{
  "model": "autoregressive pixel model",
  "dataset": "photos of plants, animals and fungi (iNaturalist)",
  "train_examples": 155796,
  "image_size": 16,
  "horizontal_flip": true,
  "levels_per_channel": 4,
  "vocab_size": 65,
  "arch": "transformer_decoder",
  "width": 320,
  "layers": 10,
  "norm": "rmsnorm",
  "norm_position": "pre",
  "activation": "silu",
  "mlp_ratio": 3,
  "head_dim": 32,
  "fused_qkv": true,
  "bias": "none",
  "qk_norm": true,
  "parallel_block": false,
  "inner_norm": false,
  "positions": "rope",
  "tie_embeddings": true,
  "init": "torch_default",
  "residual_init": "none",
  "optimizer": "soap",
  "beta2": 0.99,
  "lr": 0.0026,
  "beta1": 0.9,
  "shampoo_beta": 0.95,
  "eps": 1e-08,
  "precondition_frequency": 20,
  "max_precond_dim": 1024,
  "one_sided": false,
  "adamw_lr_other_params": 0.00076,
  "ema_decay": 0.99,
  "steps": 7000,
  "batch_size": 64,
  "epochs": 2.9,
  "lr_schedule": "cosine",
  "final_lr_fraction": 0,
  "warmup_steps": 350,
  "weight_decay": 0.2,
  "adamw_weight_decay_other_params": 0
}
Rows from block 5 of a small autoregressive pixel model, named by matrix and row number. Rows with one number belong to one neuron. Each number is 128 + 32 x the weight over its row's rms, rounded and kept within 0 to 255. All counts start at 0. After the name is the row's rms in percent of the matrix's.
After each neuron's rows are labels from the 100 images, of 14976, where the neuron reaches its highest value: "responds to" is what is common among them. Only what is clearly more common there than usual is listed. The data: photos of plants, animals and fungi (iNaturalist).
# fc1: MLP up (model.blocks.5.mlp.fc1.weight, 960x320), inputs 240-319
# fc2: MLP down (model.blocks.5.mlp.fc2.weight, 320x960, transposed), outputs 240-319

fc1.299 071 [ 70 122 147 128 147 155  85 124 159  77 169 132 130 127  92 135 102 140 103  59  87 126 144  52  87 132 112 146 173 171 179  95 138 107 111 108 140 128 132 107 143 128 116 124 180 153 132 130 117  91  80 154 163  57 119 128  94 134 132 118 114  84  88  90 134 157 141 178 130 129 112 197 152 198 146 116 109 117 108 109]
fc2.299 074 [132 121  85  92 135 120 119 120 142 194 123  99  91 174 111 137 169 108 135 158 151 115 162 135 158 100 188 116  98  98  78 172 151  98 116 116 116 157  94 108 179 167 130 167 154 161  64 105 109 168 140 116 137  93 181 156 141  92 126 103 120 203  83 145 190 140 121  95 133  99 132 103 175 171  62 161 133 107 115 148]
responds to: class Aves

fc1.695 080 [138 169 103 200 187 133  44 144 109 143 174 169 117 132 147 113 150 205 116 114 180 159 104 161 110 109 135 144 104 147 113 128  94 126 163 145  91 116 118 141 152  66 182 115  67  71 150 159 175 125 123 125 136 112  94 164 127 153 160 123 142 113 121 130 134  93 163 136 156  65 135  78 125 130 141  76  95 120  95 137]
fc2.695 076 [146  83 156 135  38 133 146 134 143 153 140  95 143 179 121 123 149 152 154 147  94 140 134 118 126 133 127 129 161 149 149 105 191 105  83 128 109 158 118  93 101 140 108 147 165 101  94 137 108  67 119 101  93 114 164  90 113 120 146  62 115 176 129  76 134 145 121 136 117 156 165 169 183 108 121 184 208 130 204 102]
responds to: class Aves; phylum Chordata

fc1.41 095 [159 158 201 104  79  71 141 191 160 174 104 103 101 141  72  89 102 108 195 163 182 102  74 121 118  99 131 158  67 154  88 143 113 126  84 112 134  87 115 112  95 104 128 130  67 135 100 176 108 111 142 144 103 211  95  90 147 109 136 122 139 121 175  80 176 189 173 155 120  92 114 166 148 150 152 107 103 138 117 137]
fc2.41 101 [106 138  79  91  97 129 113 158 131 122 205 181 160 136 136 157 102 173 142 133  91 128 175 137 112 116 160 154 120 130 133  93 105 116 136  82 170 172 130 107 148 178  61 156 140 130  86 143  93 117 150 137 145 149  90 145 217 129 156 124  67 166 189  96 145 113  97 106 198  66 103 125 147 136  96 134 174 113 158 162]
responds to: phylum Chordata; class Aves

fc1.186 076 [148 138 111 163 134 173 119  94  85 128  98 130  79 134 110  98 171 126 167 145  97 150  81  95 121 117 119  60 179  83 137 158  68 136 124 143 169  82 150  88 161  85 119  99 160 132 164 116  88 139  73  92 102 156 100 121 112 139 105  90 106 151 187 152 120  59  61 131 115 163 115 151 122 134 134  74  93  74 140 110]
fc2.186 078 [ 94 193 121  86 154 117 118 130 151 159  95 111 135 125 125 129  88 123  74 152 148  94 120 105 104 155 141 143 116 165 113 156 154 147  61 132 104 157  72 147 125 119 117 144 109 123  64 101 117 109 145 180 144 103  76 117 144  66 102 163 146 101 129  99 182 116 195 134 120 120 121 131 115 132 100 143 121 167 176 136]
responds to: class Aves

fc1.481 074 [137 131 115 154  68  94 150 124 134 156 125 105  83 137  79 125 101 103 186 151 124  63  77 127 149 148 190  79  77 158  97 155 125 103  99 135 159  76 151  82 169 132  72 124  66 137 194  80 138 135 128  93 192 144 122 160 121 103 182  97 132 119 139 130  96  88 165 166  87 140 102 163 134 101 146 103  98 163 156 123]
fc2.481 074 [127  96 153  53 115 146 102 170  99 131 166  94 170 137 183  85 171 147  53 106  49 130 152 140 146  97 105 155 123  96 173  93 162 136 186 143 106 175 193 136 147 228 185 121 151 124  77 183 127 167 136 158 114 106 157  91 132 155 134 139 134 135 152 116 127 135 124  88 129 124 141  73 116 174 137 154 131  85 112 111]
responds to: class Aves

fc1.440 093 [ 94 135  96 105  95 161 161 126  77 165 158 137 145 102  95 134 165  95 194 141  90 198 111 130 149  97  81  81  99 189 140 108 121 139 124  90 139 116  65  78 139 111 151 159 162  86 121 158 129 115 151 108 129 127 144 108 111 131 130  83 101 137 134  95  79 160  80 102 122 174 142 129  92 123 129 106  88 139 114 139]
fc2.440 094 [105 118 117 131 206 133 121 160 166 154 143 106  87 106 135  99 125 203 126 139 128  98 111  80  79  97 160 127 111 112  97 149 150 121  85 138  75 138 193 180 112 186 123  84 139 182 118 114  59 176 131 195 182 139 134 140 106 125  89 138 139  95 157 163 170 165 113 156 159  52 159  58  81 128 117 116 142 155 116 121]
responds to: class: Aves; order Charadriiformes; order Anseriformes; family: Anatidae

fc1.12 087 [134 165 129 119 174 147  92 117  87 103 131  74 135 167 100  94 116 175 136 127 134 132 121 152 154 179 145 148  97  79  98 113 172 148 126 135 106  86 145  36 174 166 210 174 125 103 122 146 131 170 150 180 157  95 104 122 118 139 160 133 119 157 153 101 105  66 181 162 191 160  92 160  80 186 108  91  90 135 162 119]
fc2.12 085 [140 129  88  99 109  81 182 135 167 177 142 100  78  87 100  93  55 115 143 136 125 155 118 113 184  57  95 163 178 158 153 110 119 134 120 126 150 109 126 120  91  97  86 109 176 147 155 111 114 140 127  71 145 159 155 119  61 147 123  80 137 106 146 117 178 135  74 130 111  74 139  95 144 142 169 157 133 117 154 130]
responds to: order Charadriiformes

fc1.166 109 [137 145 138 132 185 196 156  86 118  94 132  95 119  65 157 172 130 118 169 157 145 126 123 175 100  89 173  75  97 108 161 115  97  76  86 147 131  93 140  71 106 131 200 114 146  85 200 178 119 189 175 111 151 143 171 133 137 157  83 114 141  53 107  58 122 121 148  90 125  88  89 101 139 143 143 111 121 119 123 145]
fc2.166 105 [121 100 120 116 143  99 114 178 102  99 124 105 161 118 120 161 145  83  68  99 146  28 156 166 130 168 142 145 103 117 126 138 163 124  96  76 111 100 139 146 141  83 168 141 185 113 131 157 106 116 158  87 103 106 167 160 157  70 135 150 104 190  77  86 164 143  86  99 124 118  89  87 137  92 164  88 157  85 113 133]
responds to: phylum Chordata; class Aves; order Anseriformes; family: Anatidae

fc1.748 083 [ 96  96 131 164 154 148 146  95 183  95 123 126  86 171 126  80 158  96 162 118 145 183 130 196 108 178  87 131 153 145 109 149 140 110 196 125 133  93 145 125 124  69 148 164 170 169 129 111  75 125  74 167 101 175  71 105 160 202 149 127 139 124 176 169 184 170 109 170 147 142 120 194  74  63 148 147 142 141 136 132]
fc2.748 084 [133 132 184 145 144 113 131 122 131 105 139 173 151 113 138 115  77 131 134 215 134 128  57 113 111  84 138 105  96 140 114 159 124 147 143 162 160 113  71 132 145 154  49  82  56 110 129 144 171 172  96 125  72 154 105 149 117 147 155 109 128  75 164 164 157 106 109 169 174 109 191  86 126 163 104 171 172 148 161 170]
responds to: order Charadriiformes

fc1.109 114 [146 163 132 129 174  98 179  86 154 142 119  57 164 119 147 106 123 121 128  37 120 143 110 210 130  86 164 151 133 126 114 128 148 133 127 132 109 137  84 105 176 102 149 144 120  92 147 105 143  99 105 117 120 101  99  52 148 174 110 144 153 156  62  98  72 107 101 131  99  63 102 129 154  60 128 143  94  77 138 195]
fc2.109 125 [ 61 131  87 121 180 129 125 138  95  91 149 185 137  96 124  96 107  41 109  70 189 113 150  84 113 104 142  98 116  57 122 188 122  92 129 134  99  77 150  70 126 127 176  91 152 172  68 108 123 179 109 138  93 136 131 145 160  98 152 139 185 121  58 157 184  83  70  95 130  94 115 159 137 127 103  89 115 134 143  91]
responds to: phylum Chordata; class Aves; order Anseriformes; family: Anatidae

fc1.329 095 [160  95 112 106 164 120 196 179 152 187  83  75 122 112 152 138 119 135  90 163  94 107 114 153 142 101 130  91  56 152 174  71 141 139 133 135 100 162  96 156 125  71 149  48  82 151 139 124 135 184 105  64 174 144 101 124 140 135 145 173  85 134 172  78 152 147 196 133 105 104 102 114 132 102 132 136 169 104 134 127]
fc2.329 092 [146  90  83 149 122 101 118 105 122  72 122 114 169  38  85  90 134 134 175  86 178 171 140 124 115 136 136 179 153 143  87 150 133 121 107 148 121  72 211 133 158 150 122 160 221 101 182 186 117  63 143 147 109 111 130 140 129 147  99 114 126 119 166 100 134 129 137  87 122 194 109  85 184 155 105 121 123 132 110 164]
responds to: class: Aves; order Charadriiformes; order Anseriformes; family: Anatidae

fc1.506 113 [114 128  92 162 123 126 139  74  51 116 129 137  93 111 113 144 124 135 148 136 113  83 115 172 150  91 111 116  93 131 171 147  92 162  83 115 100  81 161 120 123  90 160  99 137 102 159 147 163 165  99 111  66 133 148 146 186 113 170  70  69 178 134 124 142 185 153 163 137  65 148 144 167  99  98 107 107 122 143 126]
fc2.506 109 [187 119 147 150  85 135  72 140 185  66 117 171 135 123 110 127 153 114 113 118 153  98  88 148 143 126 116 111 143 108  91 116 117 102 124  94 133 105 153 128 127 128 151 148 173 122 123  91 135 110 195 100 100  86 103 149 159 150 190  99  75 140 100 134 117 184 110 113  99  99  68  58 109 122 172  82 148 137 126 122]
responds to: order Charadriiformes

fc1.71 083 [161 105 171 143  86 188  92  90 150 114 145 136 155  51 118  61 165 109 137  95 184 145 137 130 141 154 130  57 134  81  65 146 177  99 136  98 144 121 135 107 115 123 123 115 124 174 130 115 160 139 100 117 103 129 152 165 132 106  84 131 158  83 116 209 116  68 116 120 166 129 144 108  56 133 140 102 117 113 116  80]
fc2.71 085 [160 137 106 115 190  89 157 127  75 153 157 101 119 115 114 135  83 100 113 197  69  74 141  91 132  96  86 155 167 134 167 107 102 171 145 140 107  90 112 110  96 154 189 129 120 173 108  99 107 110 103 143 132 137 155  83 131 114 119 156  79 159 107 134 125 128 132 155 117  85  62 145 134 132 124 148  72 155 147 144]
responds to: class Aves

fc1.666 085 [113 147 166 175 108 110 160  58 153  84 151 100 118 175 128 124 168 101 136 153  79 143 143 117 133 102  97  98 128 139 137 147 155 107 110 113 114 141 163 114 156  75 114 128 128 108  75 124 120  95 145 146 129 130 149 132 102 130 147 139 170 126 119 142 158 148  96  97 120 155 125 166  66 147 114 113 187 135 135 137]
fc2.666 087 [147 171 132 135 165 131 157 170 104 105  79 158 137 114 149 157 126 144 126 146 149 114 139 136 160 141 144 165 127 190 145  65  55 156  90 142 124  98 109 177 131 128 147 142 161 183 167 146  96 125 194 100 137 104 130 157 107 149 134  88  89 143 158  96 142  97 134 142 138 107 110 125 208 166 111 183 126 144 123 155]
responds to: phylum Chordata; class Aves

fc1.458 155 [171 109 104 158  92 175 126 153 147 108  86 118 138 104 130 104 133  88 183 156  92 142 163 125 138 119 119  95  87 145 134 169 195 180 143 132 118 170 198 103 104 150 122 151 133 162 148  81 108 148 148 171 163 144 145 131  94 151 111 142  85 148 143 120  95 151 127 199 158 122  72 167 121 116  86 130 109 118 177 158]
fc2.458 143 [112 126 138  88  80  92 133 102 121 108  95 186 116 102 149 136 122 143  89 152 198 165 145 134 153 138 109 167 153 117  81 118 131 119 150 171 117 159 121 148 115 181 146 117 114 142 158 160  95  88 205 197 123 162 118 137 111 159 140  96 108 188 125 133 121 170 119 167 141 172  68 170 136 101 124 151  60 124 123  81]
responds to: class Aves; phylum Chordata; order Passeriformes

fc1.680 072 [163 115 136 158  95 120 146  60 157 134 136 103 126 102 133 108 194 149  87 134 154 114  80 143 143 175 154 106 119 172 137 109 130 124 154 129 165 115  83  95  87 125 132 136 121 147 162 112  73 101 122 177  86 126 174 129 114 171 186  39 145  93 123 139 151 138  95 113 178 161  83 133 146 106 135 150 156 156  91  59]
fc2.680 078 [ 79 108  97 117 130 171 101 204 110 161 109 140  85 121 116 146 142 151 204 154 117 124 161 114  54 115  58 125 100 101 150 168 120  61 115 189  90 145 152 146 116 109 162 143  94 165 109 145 144 156 170  93 122 125 120 131  89 136  96 199  95 174 151 114 120  98 152 160 108 120 115 140  97 127 135 126 133 130 106 166]
responds to: class Aves; phylum Chordata; order Passeriformes

fc1.580 103 [160 135 170 142 146 133 151 167 103 148 100 142 125 120  98 124 130 160 140  59 140 168 162 152  89 127 112  33 165 186 103 189 173 155  45 130 126 207  74  77 169 162 101 155 111 127 109 124 115 134 160 143 130 149 169 119 116 120 132 149  79 155 130 140  98 107  80 181 124 142  91 112 188 170  75 124 184  80 151 119]
fc2.580 115 [ 31 135  66 216 138 158 175  88  96 130 153  88 113 124 132 136 140 127 117 126 117  96 113 124 130 132 135 165  94 146  80 126 105  88 140 124 109 105 182 132  97 111  90 161 175 134 107 105 123 172 118  85 158 152  87 133 132  98 150 126 187 120 128  93 191 141 140  90 102 123 142  93 169 155  60 117 103 120 153 172]
responds to: phylum Arthropoda; class Insecta