Weights of a small autoregressive pixel model.
Model: 10.3M parameters, 16-pixel images, arch transformer_decoder, width 320, layers 10, norm rmsnorm, activation silu.
Data: trained on photos of plants, animals and fungi (iNaturalist), 155796 training examples, 2.9 epochs.
Rows from block 3 of a small autoregressive pixel model, named by matrix and row number. Rows with one number belong to one neuron. Each number is 500 + 40 x the weight over its row's rms, rounded and kept within 0 to 999. All counts start at 0. Numbers have three digits each. After the name is the row's rms in percent of the matrix's.
Before each neuron's rows are labels from the 100 images, of 14976, where the neuron reaches its highest value: "responds to" is what is common among them. Only what is clearly more common there than usual is listed. The data: photos of plants, animals and fungi (iNaturalist).
# fc1: MLP up (model.blocks.3.mlp.fc1.weight, 960x320), inputs 0-159
# fc2: MLP down (model.blocks.3.mlp.fc2.weight, 320x960, transposed), outputs 0-159

responds to: class Insecta; phylum Arthropoda
fc1.423 092:539488499473451533560484448434533462532517511529499467484452475551604560517544554426535480440504616474521572466477493451442516539416498489505487508401413466525488496511495538439469532427477502491514488549443471570494501481481533475506458525459496512476520448473468547513484499534524515496532465467463480419487526529508528472475531498517455471474551489528510476564483513529510451533484555489499493434472460509542502500491531400474421472547529432581514445465498496505466533492512467
fc2.423 092:472465442506505405436552470518520443568495453435503523544516503447494488422443504546444481492505440520456487583536523505576514505502541486490484481531468513452502466553532451569541471488465475488522472486510538519541554452485490492461480466523629492456475560537573442536476519521485505522431487598462559500561552478466495516517458485450529506498439485532503528546483495456489579485472479499491470506473524404462556520468484561489483467506515504422502569505494540536471465522510483

responds to: class Insecta; phylum Arthropoda; order Lepidoptera
fc1.78 088:496519493557530473477453479508526564600512488558541508470484434487522532484476523469492498486483511467504567524486450501488479515494554524510500507558477502578451502484485435499468468532520484486497518556457482522518527443557471475518439476457509522486469475551577497541494508553513501462520407466429459493476554487551508482554510457494470455484555534474522460536537537476450526489546434519557455431574413463584493443391500512436476574533552522516524561500547510570458480478521485
fc2.78 097:460498523500456458513526546516468446482519512465526498504502517513496525518517430518443508469477457532527465428521516491551510453520523500504509564514441464460550440472511528408477550538527512500500491471443536473438460549466464499524515525536477508491576476462455549465456491521421496491482581574487496461562451460426562458465480544536551459494505470491565477443519456558535483445582585544476560549426569522419576528517598442517499452469438474558451462552558579402510473501426402

responds to: order Lepidoptera
fc1.49 122:547527524471433519526492502489409537562471500567450470518519477535569485487446495505516482491432526470555531510480551561584525425473431451388512505471428492489404471456524443502464530453503504527403517533493494548521452518520539528478501540512450493480446463494526479517435484524459548533524499516495519522494523430511489514518516423574503578515542464570481521501468537482511555520575511409569500556531437508488552490512538500468481484514549500446473516456459430523526477478468516
fc2.49 119:593526532486544557546530526470487525525434475489454545531479559545532547496547546576459514479505573550527446466528517515501455537481493524419467415472474443494490444553490491501565575426550489536450503548487577479490512440477530446499508494539539507536506474548525504523493485430482494526503542539483512504512502509475432603567459474458592543435504598466491554460536561554513571557491538485475610458457547517525465545453497446497542520513496464462529544481546533484506528461417484

responds to: order Passeriformes
fc1.499 123:499557563535486437463485508536531580462464475517528462544460498562445506460435536558489477510472536444530526461504428507472562487516501508514470458564451501516584500562472543502501469457502492493563436486541547480464533472450548458561492494474609448527531481453548562539446470490486426508505533534451447555510537506515517551535532524542497541521479462488495438502526529470480523483553493496497525445519595490503565488500492500449504544504469519434588474497475487522477527505510527
fc2.499 134:505491512498479529547494569460496497531563567530438602463465530493461409526495501504367530528505490574449508440481487483520511477556470481501449487530516496528543480533506499517465524493538529408610518467501558466440465529472529486465481480547460542483513451454531452477529595569500550509545464465554554476479490517478559468549490437521504530551441558492479485467458553458493539574518494464481509524503514533528511513477424512475511526630526551492569463457545542534440502561473448

responds to: order Lepidoptera
fc1.22 120:482517427495496511536492546497554475538510464508537487436524571484536528552419450506454436494579474469551505503546535497414517455485459509502464530467456537571472530526510551457548503531515564477497516519481502475556432508591486500577490486517556498521469446487504470521480467513469559515467508472543488428508456491523436516560512496483481507491472513512482499465488511522533453514430511458487500495519477460528494553576434488558526475506507485429459526463493491478526459499535453
fc2.22 120:467512542514455483464472491582453558520494432470459575488487549449483503468520624532508497463536512479529522522561481470544451514536519535581421525473502513518517533526530593544478489501459515470502481501530513445509494512526469580478452456522500509442498468542532469541557542503488520594492429485493413531462526445506472457496527440456430543515496480503497519541557435532492480492518498469434442469550461529433542502482464577504537474545514542427490503534469570546498463515443511

responds to: class Mammalia
fc1.496 095:516557497574404474470496521499436496522547576543515485517555507457562452517541503473528489470450542607458540449493495475503499536531474484503521520563462545471524516552482515477518475465502554516474524467598458510509580499531524470547471460497494494495547545586431564557436573520441485503447503522506545467505497546477499466438575477448468567530502523492483508501507418506507524483528580522585580458493446501478477455507526501529490466519496554517495447541538558461463460566603525
fc2.496 091:463532451418451478560498545490519485431513441457497504522477517541469476478440466546450522567521511422538511504538502529456571498487558495523506506460555492536554535446557485592498506522545516474495419505471503538483483536409474515443533509497510477491515491470534495481571423471576534495559483531446470504524485470457455439501510487557533445476507484540516539541467601496475516524562458450469458554510513454507537557481454488519526548564498450514482491508503399524475504435443476

responds to: class Mammalia
fc1.274 126:441461467511414513493551450473449514524498462510510510437528522466535483487447506411503492478447474472400512480492548511535457466521491533578494438498497523472483509521571592502504495447486546528517529499499537549577508536449459515495445509496482497486483511508516474507537412531458467454518507528576419487482493479524557540503595476427445459425514490459552398505482520547478488505464514469498561401448411496478466558414490510524442571483534527502542417476541474516489435490550445
fc2.274 125:481546494434499476538488480502507467481459511520440557486461590557547558436466572471566595569416514473495512455548477466440547491451485491490505466525513444525530500514438545503508494432488523512490484449500514414481526402500541504412586490561481427505488516535505559440480476451508501460511511443543572488494461475490424511442552522467510527476542443515539451469419451521429489500491450438476551526553521472499469530461500474522490491519455495512545513461494475492542548437469467

responds to: class Insecta; phylum Arthropoda
fc1.393 119:548494485471542519496455461453469469520497490495468470500477488531568494580492501455548526461497501506454482490570535516449513436564478510490491521484471479475523486580477467562563480501426436490450516428425488435502451501542493496468510495511483490555519429493523443455577556446488460469530421495514485535541442487503520546452481562586514476470523503537490501502480545525462566472494423439451610526528472529473440511474474499463484510421511452488524476519577559451458469441532492
fc2.393 128:550466488480440536456421506500554452532488485459514526517550483511509529478498470488509505550516526466546509471460414541477587515479479481449435519518521518578487489531489564486500497464537549574439530463457508520438490558468498499488438563433563506454525442451500500573506457532496524546550470506467556521547535521517507448532533566453496452494511531575502535495513500503507498445609510539478496498476505505428437533510444495514559475626536468470500496471495502470492409491575522

responds to: class Insecta; phylum Arthropoda
fc1.452 086:524470539474471372582471433498461506484473540512526537564503529531490523514538533480523484432500559420510480507522500499508494456468471497505519486508494497535540540466505504521489463473499496523569544527507537484476454495479443482536449576432538466506511548524547471540581528451493459535464454483447586558460417504513517471452459479509469540508476539491554531463488537514469502417497515497513483480564492610488520490620426501518516524551480617500496498537511452568474521443537430
fc2.452 080:498468509461572525463485507524533452532497469448423500443473485521480503469538485503483459553544444503463557495477520500492396556521513530519514511506556491504500447488473430534501547546503512497554436459447499564504524494516536506426527438534450447500444442475465472488462520530450592536468516549571497465547540529512548516505495496517472425473484456475391507510491483491493471525560516463485524467497505380487480466465567525430477458474546462439447530502537493489518484533423598

responds to: order Lepidoptera
fc1.633 125:468434492464438469446515526459595516501440512503464498475484477532493547486517474516563440533570460463530487463526488553478516498515489461515442494498507571444517563536468510515495501535480440538551576478545531502509493496493543458539467574443494481451483486504456585487454484563595469553493494483433507452455478475448493541499547426482534479463472468528454564520595483571495514497524537533527422490464502428526528463545446492570446567530540513460530487535505542461456534507564499
fc2.633 126:554467399479584462519520551514471519497466514480508524513425490451554516446467526511430513482543546559534575507523447524525483454481611482571565468524497589527497594558477492430505527564471481510471464497434424490505490529524465498480497546507470450455502522462513493475514537510510495529489466525503525520482551525528521512532480486552468561451539455493459442498482491463530513601473445456463518477494513422501486525488460475512536517569429407517503514503564471528552527542495540

responds to: class Insecta; phylum Arthropoda
fc1.15 116:493491471512487424504505480433543485492482511505458553488496530456540476536484493476471505483508484498541477528538552479500447504538517466456483457509482498464519490490435541516495491536522391476547570504468517450519459496505406541445482471491482476428621451498555504569457583527531419485419510538513544500468500492491527462558532540502510522526559476525465497508442535513495470539527520501556480529500471481467483560544551484560490504387493461457579517531486497525430507544535477
fc2.15 120:525474491528541461505477472444492441538451512488495487532536481466457522506559540512589454491472540509474524463485510588454487550523581564511526477464501475476480480452538419481485470529455474426464559571474501443536538512533547517527525434539565433465497449485501548460519571552404558454487453494453491471428407459495527485478387515480538608473524502427429526409521527368497562502527518479454488554450525476505475409549501504445544554436497564543467476490443488506497463499544459

responds to: class Insecta; phylum Arthropoda; order: Lepidoptera; order Coleoptera
fc1.184 111:536467399563495450507478537452584537490458420485492490515486535522522552507463489531525463532470479482585545504531469487508471500514487537493559434508488528456572583501583430486494481433505471498456527408529549552488488542457457562508518469445493496511563536519472501472498513435520515460542550484441465485496461480557502476532462460525400513466502510422520508532490518534516502505507513461524522510468559501475451490522531546568475458468532501495444480518437504581553453534530460
fc2.184 105:486433474464459546524525479559443446493476557443511529430453518433507493499468470469498517467496563540413413471503502536496507485496505465505406510529502482507520517431513504527493436526475560454546483578460529491469510456534563541468498492557534509411446498493470492473534533479502468518492494566532471517483495568514528487456541502468517499486491489512502518474497524464530569525464502486442513518487504507556533538490499467517509477620569459466572497448497461508465510475531462

responds to: class Insecta; phylum Arthropoda; order Lepidoptera
fc1.531 093:463475486537508501466529502522526505487526484505485471539426499529547497456467515467563494479488553567506600406439462471411529555505564485536455543562475577431513534446534532528505540496433543474536427533533521449416420525509480452474529506488497484478522441483498481476497475512510492485531498441491486502521551488501500514551526454511522444405474506531464499478489529498523453470478445551502573454521509451584509499533495529466443475565553451474547512555497487408444473547558459
fc2.531 077:531534557458513475540503536502503501581439485511523486464540477460496510485489491520407499529533438459539428547544528440519479492460454521464547436456484450547489465548532517478441442519574456523494513496463499566554538449511497540577437515529509569487550501477550506457448483462489491467512532545513517458521442479477548485460431514533518492555508487531516505572500455522498532475546514441467412518482523548413539447474467508487461489473438511547476541481426540551560531445450554

responds to: order Passeriformes
fc1.720 153:459478566458526430518492484526468509447514488508491494480526479444478534500523523569440538500525531493461497510535537523504552517512439553502500443484525583481485525529503554516430463478473536501509427513492503525539450560367467485579552539511507449464568447403483504580419439505467485535479531473400464498484458551550584542528535418463510473438478468500556525443508471507594464505442538459453524450435561460538539549521554467577528483551498474493516508467503515461523493429518506
fc2.720 149:479484516513507430531504525441523515458461570521459475534505533444487504465495478505465474530596444494546468515528533508429548483426497517513474499514505506515438525566507519560492471447461510568488438560463498546509420533557553631515606470469525533527544497479548477530488519486546524529493444464450454541444504555510477563430475499517517515461533438519524494540487516534535541517531526495482526505484478513458515517464487456490429495531505528534348472467496490531459481479527467

responds to: order Lepidoptera
fc1.401 097:500408508474517475450524536483521538405511444485575510489576438481518485491433529503553532536462558472478462455495444473489516485552502535475488563474512489467530537516476461545523507543493481456482474503478473534576418537415424517495548566477472486496522491464560504467494490531596522479511512532485544505514459504506446462492495445529484546511506480517440484489547529467541519452525563537476550484491544414511484508522475516520523581536480440526461554464488517472465560630527503
fc2.401 103:567484554480529450553457459573474495463497522447337453508466481519527498443481423480490464439581512508561449547524466435549437547492480496520483606551495529469510395515509567470465455531483434558533473527431526508434478469540477471525439490532496557445536474510494515492532486521486511482451515500507500569537545489430443484484509540499561517462501498468517472494436497468503500569436525519512472461452531510530495473482495456488542498487548474490484482517433500483452466470474545

responds to: class Aves; phylum Chordata
fc1.567 110:505504499528424471502481511507582447449552522468564588458533518478597519478538449537463511497455462460559511528492474514497557528475492582433400492564493464526499546552454458460485548483577473491567547428502515585489527530521503529559463527491566511511470475544423499506518510468527474521519526448565543444475496467474515458538448478477533559540480503493539463574524525492502511523451500489474480540534563500543520490513463441530518552456503502522456500549550499456418514542556437
fc2.567 109:486483491535499469544494463530510563466503498544457535439468532606539498434529571553517536438522475529535539540462481454520582553446451551466525457483486483491481489456405531532462461505439458506483557444494518462402458472460577480488477468395450496504490559531562519502559506487605506488467511451508479481467541492509485538541518535469450515491467454456538499525481551516520491525494459533454521504558386421494473496544503540527447475542566466497527472530489456522513498563529520

responds to: class Mammalia
fc1.46 088:435486516468462442499497510508513503523486520511500474442457481496513490512586475523497485520456467468467486533600568474469539486504587512604462490466477427502444555457496502515505552508496561536422465533513488579532507528419501490583450508444482527533524451509443481483492540471545493528530427532529509452518480513493514488498525505494475538414439461499580435458501519502478588491430539391438509487511517514527473492511485525508486493559534490558516539476464481495502515579462465
fc2.46 088:541411578521559497481484429476503486530516483480484505581518506521490494481478477519522528493539533548503458493378443434499550542520460557479501471481492564557519491487487510474458507461533537510533520525494523506449518492545446502486498474594536506520444504479523589502480441422439477460510487478467495474473527477549482518482485548525511517532519505555414484550445539510519449528482530568529443568429517397528488504479496454564456478505490544480470424493491562509544523551521558

responds to: class Mammalia; order Carnivora
fc1.763 102:447560504480479423498543484601569489467462509523503516528487425471558407507480522470506542439478504484482498507510472482523538512569429485547529466496588533570474575491508568496474457511491514532544431537495464537551550497486448508538464509487449519534551558523470469437449562569503502475547508432523514503493472447560385498466586451473475508444493489492467584561508592416486465553462494504548448524461473567492463539461458527519495475383517471513504571473493474536553510531560573
fc2.763 102:537473477563473550498446524485465550527484450535437481460476478513455523465525436525512452474520405542452511505483491535423528496373525520503512548518458456457495482533526462501480535450501545527431544478518481471518502487445437540523430487481506497529531492520513503506491503460517460562446474547526442476561463613402536568514514543567537513574550498508520432382518435558516490517548526566460528486488432425481488490447557432565445555597507508507482418540492482520545447446464493